A small image deblurring model, trained from scratch.
Model: 32-pixel images, activation silu.
Training: soap at rate 0.0037, 7400 steps, batches of 64.
Data: trained on photos with spoken descriptions (Open Images, Localized Narratives), 2.3 epochs.
Rows from block 2 of a small image deblurring model, named by matrix and row number. Rows with one number belong to one channel. Each number is 500 + 25 x the weight over its row's rms, rounded and kept within 0 to 999. All counts start at 0. Numbers have three digits each.
Before each channel's rows are labels from the 100 images, of 14976, where the channel reaches its highest value: "colour at peak" is the nearest of a few named colours to the mean colour under the peak. Only what is clearly more common there than usual is listed. The data: photos with spoken descriptions (Open Images, Localized Narratives). In brackets: how many of the 100, against the usual share in percent.
# convs0: first 3x3 conv (model.enc.1.0.convs.0.weight, 128x128x3x3, each kernel summed), inputs 0-127
# convs1: second 3x3 conv (model.enc.1.0.convs.1.weight, 128x128x3x3, transposed, each kernel summed), outputs 0-127

colour at peak: white (96 vs 6.6)
convs0.108:504502502511476464501529472499465511506484523487510489485475485512497531509453544500474464492472504496489480485485455495529486507513510446485470515492505538498432503465494511474474489493503452491452493481496508474498464482532511464462507454479497504515510461472503430520491497470509476483526482445491533460520534499453517505491542535513531489509480506495487501484505530499536529459457
convs1.108:509463490482491516453486519483491493491489519482475507450458500532525515494489539433538497503481462507528494512485501436497544510512525453513524461458528508501508488499480493514508498530531540468506467489513507484508499498480491479505437468458495505492465498484484502454499472502490528457483509489493467510518525508515572496462497530500490503497475525487531528488487527521483498546546

colour at peak: white (100 vs 6.6)
convs0.45:503517496513485504494523535473526500493462496527539501473507503493521538488470526501519497502507482503492504492515504495448492538498549488502505519521542481419503518511521497452542492522471517530513531470480481527502517542510504545523555489481507459587526493471470476478478488488484436497495478493495524499532533506498477471506466513480462487513478500522480504482486533475525473511498
convs1.45:509479517483537501454462483477508517489512509486474493504507494570524478444523604488511519490475509484504477535531470520510476471468472515473522459490485471515494483484486501562480504482522460502453486500486514509498502473475474517527498494483509512482518512523498511458477493486522487480491493515476476496455438494461555455483458495491512482512483507509502498509484516518503519514505

colour at peak: white (86 vs 6.6)
convs0.111:498518486503486480501531525462490507492487482476544495531482444507494507475435536505515487497506497496440504510511534512470465545469493433479538481525523512494476468491530487515472484526494527496461514463539526479485465502508506518502499482481450522525518482485493469462530537520522472511489473469503509472469511488529520522492487444477513487529480497497463485531459474488527505532477
convs1.111:483460476523514497507453493524482496490481535537491496494482490551533471466540524466549481515490537481483488497534511467508510454497567524508464507499505482499489512508496518446520528534478467480499531485486487494522548522566462494483520523498460480475482472486526522510456456507517516518485513499485526529518489535497540504505487482527522493523509476496501514493509508510433488525485

colour at peak: pink (30 vs 11)
convs0.125:491468482487507501511483491493526475440477527509478507505483507474491499442496476522531454506441468477495472522518487443485476513486480536476464485505474510488515449501461495510501518545538515541465501537496457480487504525500519510515503521496501499498475504537499462490534524456471455499490537527540448461474471497497513472535493470498495494507498493510539465492501516502477471544494
convs1.125:538511483514500497511545524517496524494487469538497517492519533531542491507503526576532461446472498495516524466500500513487550490481503527502523510507519548480482504501537499502502493462502475483507465473514510504556519496510555499519460473519508545516502487517514489514497467523483488494493513559538500505538504472538505543512535444524505464504509511511499495500530449506465479505484

colour at peak: grey (80 vs 31.8)
convs0.54:520488488503499504487525485553504519532500526461520437477470540518510497524481485522482466534443491531483461485495469507485471491456470511485546535543522469495557488522496506487496521501467499461506497485505510525459493496500497506519528481502504498514500506557509476505514482509493522522468475524529458540547525529482466451485454533493507443485512501489504503501551504494487499504484
convs1.54:498496534533498508505531488506530573454518601520498533511523489514519479534510493550492545487550509501536514514523541509484468464503510450483502483497481517460443505522493510500534456503532474504503555499513504532490502515531514491503479512556506493525505484528510471466511543510520504477495513514487507521513487487490493542523506485513512527496462502483511493506488490484514527513508

colour at peak: grey (64 vs 31.8)
convs0.47:521490488478491526544477464498502493470521500498538507518495490490474489500500474523489539458480543517475470508505519500512525470479484494537499519507467496494531523470506490481447510513473489491557517514471471527489528473466492498512521527491484509455490495491497529545491479531538480551436512498512494529503483554515460489476554485490460513460541460486509509524478470505476491486554
convs1.47:515524502545506516491472550518501506486467483486493471501539495525530539490477538502473446504500484551508528512564553518457486508500465512459508485488493511478485540503475501514550540496492523519462489512536490514562485492508502525462499492512459523535513479499498538498487495489528503504461506493502441505545524490538499528486514498517497479493538489496493510479500569516493499498506

colour at peak: black (34 vs 14.7)
convs0.86:502476497509523465486460482517519489520502504491502552523490512507501482506450496512515507490493487487508506492508520532480526498510491503497481516426497495471491472513507473473454520505498539451515521530512516520491486465485509503481505435514533494485488527517430499506438498463468508443504425470518497470486486477492508490504505487507487499482518503505416482522507479513494483445493
convs1.86:477482478519549525488529492521507521496461486517519513490506503515510492495501528474480511505481533508526511555471516491538450536508509513528512511448516470501500512495513504493491517552506507488514540504501535497482557514499460500587472434506497501474452492508429500507515486475509500546488528496475525512451482517494476477484507502501521520488505494526518510508481492485570522493504

colour at peak: white (91 vs 6.6)
convs0.82:514503466499523505488479479443471513513463481451515521473456502498471536504491494464527459466504516504469493492445488494479514532488480481477488478517501465478415498481526497471489482525501513526475495494493541501459474487496515483465435500521487551516504463477494454495526515466510484524477483484478480473542493477508503496519509499478508474480499484459494493520513435485485478502512
convs1.82:468486522484502500497469530521456467482510483463498482493507529535521480502480524487552491475445526504506538503513535493467513456470478485477488527485545474441421560484458507502478486532505532457454549502496506502532493502471507540498497474514522480496531495498527543494466520503526492497450476519521509492476490473508494494492519488505508517519509506526484494460503498476484496498527

colour at peak: white (82 vs 6.6)
convs0.116:512541479490497459517507492446539549455504494480488471503502481510517452470496494495500516503484483483541494473496496533514471502521519509485512456472511498470489502532564502502489481480535486513485540518471547448480449522495489531484479464502494505518496491502508493478537552478476491472465525524501543517524511482484543479449509471511457475481496482506519501546515508528492513450505
convs1.116:477502487511501520500532539497475495562477487525504520469478526529491524474561558480513516493477488492468533480477493521481525502518492477425513497491495539499494477540432513507517525500482516528514486495485434514479505476508508462490525511479501519480524482476476521495509510495469494431490520519482473499484522556494512464465509525536477488493522534520517513510510457514491516506493

colour at peak: black (64 vs 14.7)
convs0.1:487503509541530503512492542450493494477502494482499505456495434519493525491484508497480506513502516510487507495482516495479481492525528445523529469528492502475463443535480546508484485509481480483538441467482480542500520486483462513509509479488469485514502477457506533534450503503546468495519486457484526486511511532536495472505491454465502495503518511518500499490469534441489541483518
convs1.1:464485494515509477514479473455521487459516520462515524586510524485495519548519502505506496543511478495488500508538510496497564504482518564470503520497486471528525541543524525509488505498482478535510508517496500467499510513476481481481564536481517473505518465500489469475513470506480490486503518469464498534492465478492517488496479544502515483532470534470507495538516489553518502520503

colour at peak: white (80 vs 6.6)
convs0.31:478510494483526499493541511490508493468498446493489474500456464489470526479485504506544470470534449508503514508500475505503481528529513440509465515509490459507483507508472478502459473520477534527515493452494533474495538551499469465482514489468500535530488507500467551490500501502467451513494494511503516487484517483505484528502486452483530493473470509513447493519480486440523556495509
convs1.31:503486480474532445518468482504482510491477465482500491506494481486532443465556571477521519509504490486526514497546500502510541461544509526477531490507543542522493551485494514478563525498510458474514478563515478493487483496531509529496528506506476496491525502523512516515498509520484500488523499490485507489544459498516501476501477552505518492497530486533540523512513479536512473500521

colour at peak: white (97 vs 6.6)
convs0.60:525508499495512517467512509435446543459499483494515510482474500477484528475519509485492514509484457470499498492456480481503508540511556466470540491501493486467459511502477508505511480520522556527483514463500509523479479535529533477479487480474462423511494471447495430499492540512475498487518485513479509496502534494487521502496477491493472455462499498477513518469508497501498518501472
convs1.60:535508491472520523476523497498506449511484486525489495528510530537524503478526596525529452479459518480482492486485507516515478474491458494512495516516488491563502473530509480510509428473517518502496503510511516525515515536492512496475472497523473502517496548471533517468507478492501447514504521495491470491482481506522512513506494494514540498493521579527471515520500457485483518488468

colour at peak: grey (67 vs 31.8)
convs0.13:524540481495485521509505530481459526475544492546493499507476508512522518486547533484508553519524520519525500514495476516521488507504548473471516477480546488459515509508498478464480507471501506540492553474490499527492511538477474515503516495468514491531515516553463507460502486517480504450478486558517480534456502466526531518500486507506471494529528524490476452469517521516536488465510
convs1.13:529490480501471485525523473474498496502511487477527509548521447523495475539520560462499445491478471468525440486451509488487492490508459529494503462530486481504490506474498512539506478482498505500490531508504510513517494476525542458488500507453503518499444507463514472530517476483488507505508497508529508503534533542496524516545481487503547494450534516549487513472491490489475483503459

colour at peak: grey (60 vs 31.8)
convs0.32:441484511491518508508506505496475463482458463507528508510498508506510496507471489520479484463489482492493513419496496532492462478523471478474516481504447489461470499480481461484496470478490510508513478486491520479535533532526518469496528504524471489490486484481493523503525513497470496500503553508513477448480516470496549487521415464480518532492474503502472484488490460449480466480517
convs1.32:489522486522475521536493493490494518518496514545521500493521501465491463561492487485524501511416520521540473501485482517520573510471496491507486548493503489497487507489541523526509498499546509529521478543552523455536493476492487481520519497472499511468506496529531506519518523478505580502515473500467532523512480539506478506517516523532498480518512482497529496501492527546475500523505

colour at peak: pink (41 vs 11)
convs0.124:533520497475463503548469487521485450520488481502494513519507505551459534498513508547499510464470466534490527487504462501510503539541479472476506482524508510495501494542507431496539492512517472493470530493498502521543517534496515468494523510532472463524487468511467551504534490500475519509536468498524489502480522456513488515503446504480500519477533494538505476475518494493498449539515
convs1.124:480477486463562499484523512528509544465530534508502519475486518487517504491500508514511526531546525522510464504522504504531487494489472537525479476511509529507504476494551479506482514504528502491485494529509465514485535524505458532521459496546475508525516485496496537512496486488528461493514526545503512502474490479472494521534530499479586466512454512474541504490511465458478555501506

colour at peak: pink (28 vs 11)
convs0.114:517504449459507474523484489522448460495477476507470480516476503518485496503478482500537518507512457489518481518499490536531484495523511498519456505533516514481514510510499432456512498487541501520474535552487510490499502503530484487487527477526497514500512500482508508488584460502528505534485542532549450494482525478499494481461473458504462545513489498501530486497476469532476484490488
convs1.114:528516518500468521544538503509476521510505502518508533524522497500524499533542501537492481491513506527512542479538505499476531509494474542496477527492486513562525502504513502547493521485544512471529533482516464516553528524547539517509479495510505469512509497507493513515503474513508507462495500528518527512494492508522509531573581514532556507502528515494525523519516477509534517535478

colour at peak: black (59 vs 14.7)
convs0.44:447494522532475501493484484467538493438503509504475492454499524509509482506509524505513479475539504511553454476486517525467534469520535491503495501500470513493499537499549485484496502491507503478492494533503496493451499521483484492500457484459504521485476481500515429481505501490527513510470544493522507496495506483426516462485505512482512427519432483499506507505478517472510535486485
convs1.44:552524508499493498511523518501514541471546559511559494490517534481541504542480472522515488474488500552539549493488503527440537456509459501505525515503489554481490477508509517507508516566492493505514462498521505511509520513533529480522466519546543501515507461520521481478516548511503475497491505496497502511551504508520486544498507464531515514531475500496492523506502489503489486480499

colour at peak: white (99 vs 6.6)
convs0.75:472514489503497527481479477429490469499492465454528488457499482492477524500526492461527505482501544456506502497472498495473524504540492500455529458531495458486440512485483497491486480514524496511506502505486512512506514521519508508480487494465521517535525475447467487473455526495506484495502444472462491448488515502505504527550485470475511499468484490465470495498539443498517470519489
convs1.75:467490560537545541539508535470505486475496490485523516517506506564476511463493555478520497545506507503495513516460516530536486499479515506523505524486535496517554519502526520518512488544475522514481483524497529518500495496485525551471464502494499518453461472527489495460499492516510518517513539511514532501504462514511536511431528506519506447483502517463505491495501522512492515487530

colour at peak: white (32 vs 6.6)
convs0.105:446472506504507531473482473480502518528493502478521539506497519508487490526505504489492509466534515501498512513481490490522482513481496466401501477514501504512458497483504501507514495526500463463487495493491508493500503498530502488480448476502496530508459508462468504499449498478431492502509387491481506477509503471509488493521513512476515514493500523490500521537499478518502427481536
convs1.105:520526507507520502474506531538534492494509508535541510500528548517537522503492495476511492487512513531494504550481518450533516480490475476513520518480476521511478451503507524493523468496541504505525535516472513499508532524493504507543491459496513455502504495505480493510515517467542511463464518546513477501504518480495495541553552514451504496541493514462521422506476525458506505503465