config = dict(
    model='image deblurring model',
    dataset='photos with spoken descriptions (Open Images, Localized Narratives)',
    train_examples=203450,
    image_size=32,
    crop_scale_min=0.5,
    horizontal_flip=True,
    translate=0.12,
    color_jitter=0.2,
    task='deblurring',
    loss='l1',
    arch='unet',
    norm='batchnorm',
    hidden_act='silu',
    channel_attention='eca',
    widths=[64, 128, 256],
    blocks_per_level=2,
    block='basic',
    dropout=0.05,
    attention=True,
    upsampling='pixel_shuffle',
    init='xavier_uniform',
    residual_init='zero_last',
    optimizer='soap',
    beta2=0.99,
    learning_rate=0.0037,
    beta1=0.95,
    shampoo_beta=0.99,
    eps=1e-08,
    precondition_frequency=50,
    max_precond_dim=1024,
    merge_dims=False,
    one_sided=False,
    adamw_lr_other_params=0.0008,
    ema_decay=0.995,
    max_steps=7400,
    batch_size=64,
    epochs=2.3,
    lr_schedule='linear',
    final_lr_fraction=0.1,
    warmup_steps=740,
    weight_decay=0.1,
    adamw_weight_decay_other_params=0,
)
Rows from block 3 of a small image deblurring model, named by matrix and row number. Rows with one number belong to one channel. Each number is 128 + 32 x the weight over its row's rms, rounded and kept within 0 to 255. All counts start at 0. After the name is the row's rms in percent of the matrix's.
Before each channel's rows are labels from the 100 images, of 14976, where the channel reaches its highest value: "patch colour" is the nearest of a few named colours to the mean colour under the peak. Only what is clearly more common there than usual is listed. The data: photos with spoken descriptions (Open Images, Localized Narratives).
# convs0: first 3x3 conv (model.enc.1.1.convs.0.weight, 128x128x3x3, each kernel summed), inputs 64-127
# convs1: second 3x3 conv (model.enc.1.1.convs.1.weight, 128x128x3x3, transposed, each kernel summed), outputs 64-127

patch colour: grey
convs0.42 130 [137  99 133 123 134 143 104 128  60 134 121 100 135 102 141 102 127 170 122 100  63 128 107 162 160 134 195 116  25 142 126  58 146 159  99 137  64 132 105 142 145  99 135 183 126 121 113  94 132 133 135 119 141 135 129  60 122 126 123 143 167  88 120 131]
convs1.42 113 [134 103 143 121  77 124 144 140  33 118 131 182 146 105 100  93 144 111 148 142  97 134 136 174 133 162  87 142  72  80 112 189 126  78 122 152 224 133 111  85 168 118 138 100 162 112 148 123  84 168 121 117 152 132 121 173 123 156 137 133 167 125 142 111]

patch colour: black
convs0.65 110 [138 128 145 107 143 195 105 138 125 140 127  95 180 129 169 132  98 149  98 153 140 130  31  91 181 161 130 154 125 129 145 138 159 108 147  79 150 138 147 111 116 116 138 132 151  93 205  74 136  33 105 121 118 136 106 165 163 127 180  62 135 165 118 217]
convs1.65 124 [148  86 108 119 118 121  97 132 132 131 139 193 111 120  75 100 115  93 134  93 111 128 179 133   0 129 138 148 158  90  38 130 167 101  63 143  91 115 145 188 114 110 129 134 132 186  64 129 117 138 144  96  79 136 157 161 154 112 137 124  70 111 131 109]

patch colour: pink
convs0.29 111 [152 187  80 188  89  72 129 109 138 106 124  55 127 134 151  94 141  95 115 125  89 174 123 144 152 145 168 108 167 110 124  75 101 176 182 110 124 111  79 115 115 165 153  93 107 124 116 156 144  68 140 157 120 144 120 119 112 149  68 127 113 135 145 122]
convs1.29 092 [187  89 155  63 112 130  83 153  87 167  95 111 147  97 104 168 133 138 142 156 122 140 116 107  53 108  89  37 138 123  99 122 202 103  94 136 125  91 109 111 116 130 119 148  87 126 125 149 157 138  76  90 107  65  96 138 102 110  87 112 166 153 120 133]

patch colour: pink
convs0.10 096 [147 117 134  94 132 108 150 133 110 147 152 192 134 143 167 151  63 109 113 112 117  54 207 139 195 145 146 119  77 117 102 124 149 141 124 103 176 115 112 160 111 106 155 120 104 157 114 120 106 162 101 203 125  43 154 131 138 128 153 164 139 157 154 104]
convs1.10 092 [136 145 131 147 121 104 151 117 132  79 132 161 139 124 155 104 156 130 132 140 112  60 127 165 105  99 132 158 157 122  99 176 126 132 166 144  55  77 157 143  93 141 123 134 102 152 119  86 113 160  96 106 103 102 132 129 173 134  96 171 164  82 154 130]

patch colour: pink
convs0.68 080 [143 129 164 144 141 153  96 155 131 110 146 156 120 137 134 107  61  58 143 110 178 144  63  87 100 157 178  97 135 109 116  98 134 184  94 129  88 160 122 131  62 169 147  69  87 162  83 111  82  76 131 122 153 124 133 104 172 122 179 144 137 175 114 186]
convs1.68 076 [ 95 120 197 100 161 117 145 120 130 192  99 162  81 162  87 151 118 135 161 113 121 157  82  74 159  99  54 176 128 131 153 124 105  87  74 115 121 146 172 105 151 147 107 171  88 140 144 104 124 130 123 171  53 123 144 167  91 136  89 121 110  76 151  79]

patch colour: white
convs0.70 103 [200  94 151  92 149 176  92 155 111 135 131  90 136 145 166 113 158 143 124 109 123  82 101  76 147 150 149 114 101 157  62 160  93 101  87  99 166  77 164 104 187 171  81 132 118  86 147 144 126 123 102 115 133 139  89 126  77 111 139 136 103 127 120 146]
convs1.70 102 [103 125 111 180 144 114 105 145 131 145 188 152 112 140 109 114 123 128  95 113 153 145 148  98 105 188 136 149 132  82 126 140 116 141 125 147 107 116 102 115  98 158 202 136 125 154 158  10 171 159 136  93 185 115 138 131 208 143 122  98 215 138 137  98]

patch colour: white
convs0.33 099 [129  72 163 127 114 162  64 124  96 132  63 136 137 106  97 140 114 130 160 107 105 103  76 119  11 110  57 103 162 161 123  79 131  46  91 138 163 125 145 138 147 132 114  89 111  95 160 110  92 125 131 125 170 161 117 144 164 121 106 124  92 153 114 146]
convs1.33 081 [141 188 155 110 142 146 149 168 166 126 124 111 113 149 109 128  95  82 120 126  79 152  90 128 144 119 115 172 118 153 144 164  74 166  96 150 125  74 139 137  88  54 160 156 128 220 104 118 199 138 156 130  92  72 169 150 143 127 170 124 128 184 152 136]

patch colour: white
convs0.102 096 [140  96 103 161 137 103 117  83 100 142 101 171 173  90 115 143 149 115 132 141 157  52 100 106 197 134 160 123 101 103  89 119 159  96 122  95  98 133  83 148  98 140 118 112 147 153 119 130 134 103 113 129 114  55 153 101 145 174 125 103 175 109 147 207]
convs1.102 106 [132 132 126 115 136 158 148 122 153 101 115  83 117 132 179 114 154 125  91  88 115 144 151 151 117  77 146  79 154 114  81 197 121 130 143 139  78 108 103 136 102  82  64 113 104  19 195 103  87 172  50 152 102 138 113 164 148 112 161  80 141 125 134 130]

patch colour: grey
convs0.26 090 [144 124 135 109 134 130 146 134 144 130 120 130 137 127 147 119 133 124 136  90 125 182 155 122  87 165 148 136  98  99 132 111 137 113 118 179  82 161 155  98 118 126 154 129 149 179 185 107 136 100  84 226 114  85 143 142 125 112 112 125  92  77 121 193]
convs1.26 103 [143 154 187 111 115 125 157 119 115 127 106 182  68 139 156 105 178 143 177 156 126  78 118 146 134 144 123 154 173 126 119 147 160 115 138 124 156  93 126 185 159  72 129 172 150  92 139 138 136 155 178  85 100 104 156 126  86 136 123 134 104  84 121  89]

patch colour: pink
convs0.49 108 [184 145 127 170  80  87 109 114 173 183 153 121  84 114  94 154  94 134 158 131  86 164 128 101 108 155 145  78 163 143  58 121 141 138 207 156 164 141 133 160 101 140 113  88 107  95 104 171  90 182 170  97  96 171 147 167 126 116 137 141 114 126 110 104]
convs1.49 080 [176  93 130 192 142 110 100 194 108 152 146 111 145 160 161 144 123 125 111  91 121  77 150 121 151 126 110 158  61 192 144  36  98  78  90 126  95 128 154 122  98 107 105 154 133 142 149  91 149 117 127 116 142 140  92  86 144  87  49 134 116 158 172 116]

patch colour: black
convs0.12 120 [255 116 148 122 129 131 104 129  80  98 132 146 155 165  95  98 154 169 103 185 177 106  24 189  89 118 175 111 175 168 112 137 108 198 102 123 111  99 122 145 150  84 152 186 138 129  85 127  73 126 138 158 122 152 155 124 104  96 131 133 110 152 139  77]
convs1.12 090 [ 78 138 132 100 154 143 113  73 184 152 133 136 147  64  82 201 147 129 109 133 113 138 134  29 139 109 170 151 104 151 172 146 110 182 124  97 143 135 137 110 168 112 113 124 134 130 148  59 104 137 137 136 179 109 133 161 123 149  94 195  70 131 103 163]

patch colour: grey
convs0.37 123 [129 125 140 135 109 181 129  74 144 112 138 136 163 127 149 149 118  95 133 123 144 113 171 127 138 150 120 154 114  75 137 101 129 110 146 140 105 138 127 122 108 125 154 119 113 142 179  90 113  96 133 255 147  60 118 123 122 117 164  26 122 127 137 135]
convs1.37 098 [154 129 164 110 117  80 112 134 137 135 142 131  93 112  98 126 114 128 135 115  98  86  71 129  87 162 145 110 150 111  52 142 129 160 107 127 173 116 104 136 165 150  98 161 166  53  54 176 176 141 177  58 104 126 135 147  35 112  91 107  99 129 124 148]

patch colour: black
convs0.79 097 [122 109  77 124 126 134 138 144 132 127 133 141 119 127 128 130  72 147 129 108 123  21 126 164 106  81 127 134 125 103  99 139 130 149 128 103 164 149 131 138  80 134 162 137 161 106 122 151  89 115 128 124 104  12 127 113 101 137 112  36 115 115 115 124]
convs1.79 105 [ 84 154 101 106 139 110  84 118 146 101 130 158  89 157 134 123  25 110 107  92 140 190 101 133 131 139 109 147 164 105 110 125 122 132  86 146 107  99 124 122  81 148 125 141  90 148 151 126 140 141  66 133 138 126 137 179 166 163  54 180  95 117 133 100]

patch colour: black
convs0.58 097 [ 81 100  87 111 140 138 126  48 154 104 124  99 113 125 100 140 165 147  97 101 133  77 147 140 154 132 113 100 107 107 108 135 155 110 100  91 105 171 123 150 156 142 129  91 114 121  92  70 126 162 139 147 121  52 111 136 120 171  90  94 151 111 134 117]
convs1.58 099 [113 123 101 118 107 106  34 116 111 133 126 151 149 114 100 140 100 118  81 112 123 182 100 136  98 110 134 128 134 139 218 150  98 122 123 178 130  76 118  93 153 119  80 127 155  44  99 134 104 152 119 140  93 114 114  75 110 119 140  50 135 120  79 151]

patch colour: black
convs0.18 107 [130 160  99 123 141 125 125  99 154  67 137 178  39 124  77 134  92 128  91 117 130 184 187 120 160  94 127 129 168 182 156 148 125  78 147 170  99 130 156 166  54 179 138 129 159 111 115 111 113 167 149 157 164 135 130 141 128 113 103 148 120 121 109 103]
convs1.18 115 [132  84 110 108  99 114  58  89 125  80 109 142 159 126 113 122 146 134  80  99  98  95 101 132 142 160 151 155 122 120  69 127  97 118 110 122 145 118  93  93 183  95  72 106 123  49  98  64  95 146 152 107  87 108 103  64  94 142  88 122 105  82 108 155]

patch colour: grey
convs0.27 093 [129 130 127 121 131  80 126  92 148 198 144 135  27 151  71 135 165 129 107 113 159 125 164 129 166 112  94 123  99 148 193 139 126  99 167 143 182  98 155 108  72  63 142 132 127  74 103 124  98 138 142 115 150 158 167 120  73  91 154 159  87 152 145 105]
convs1.27 080 [122  89 141 157  96 131 128  94 120 182 119 110 123 103  67 110 100 107 129 104 191 156  88 155  96 134 107 142 121 159 187 144  80 137 125 160  71 130 123  63  73 136 139 131 135  80 119  71  85 121 122  88 128 162  69 113  93 119 135  78 113  91 121 130]

patch colour: pink; white
convs0.2 063 [127 119 113 121 135 131 122 102 113 127 116  67 142 125 189 132 100  40 125 126 114  91 157 134 127 111  31 156  88  98 134 101  94 111 120  95 131 158 100 110 159 129 121  98  69 107  72 140 140 159 148 134 107 136 131 171 139 154  48 168  92 103 114  68]
convs1.2 184 [117 114 153  67  62 108 129 104 125 125 101 184 112 123  70 142 133 155  99 105 110 146  96 142  83 139 116 121 134 127 129 128 162 106 176 185 138 109 132 107 116 144 134 184 137 116  77 178 104 122 134 114 101 111 117 125 118 126 147  63 109 104 135  69]

patch colour: white
convs0.126 086 [ 65 160 126  91 147 130 119  98 135 127  81 121  96  98 107 149 115 117  98 128 100 124 151 105 113 111 124 157  91 146 104 142 163  57  78 140 183 120 130 128  51 121  85 166  85 172 184 153 118 129  99 104 141  97 155 131 143 145 150  82 123 183  86 164]
convs1.126 071 [127 151 127 129 109 134  94 129 130  92 176  85 114 118 100 137 107 113 141 117  99 155 127 170  92 143  98 110 145 143 127  76 127  80 152 136 147 141 160 176 144 141 169 145 115  20 152  90 173 163 144 151  97 113 123 112 127 128 135  91 154  69 134 185]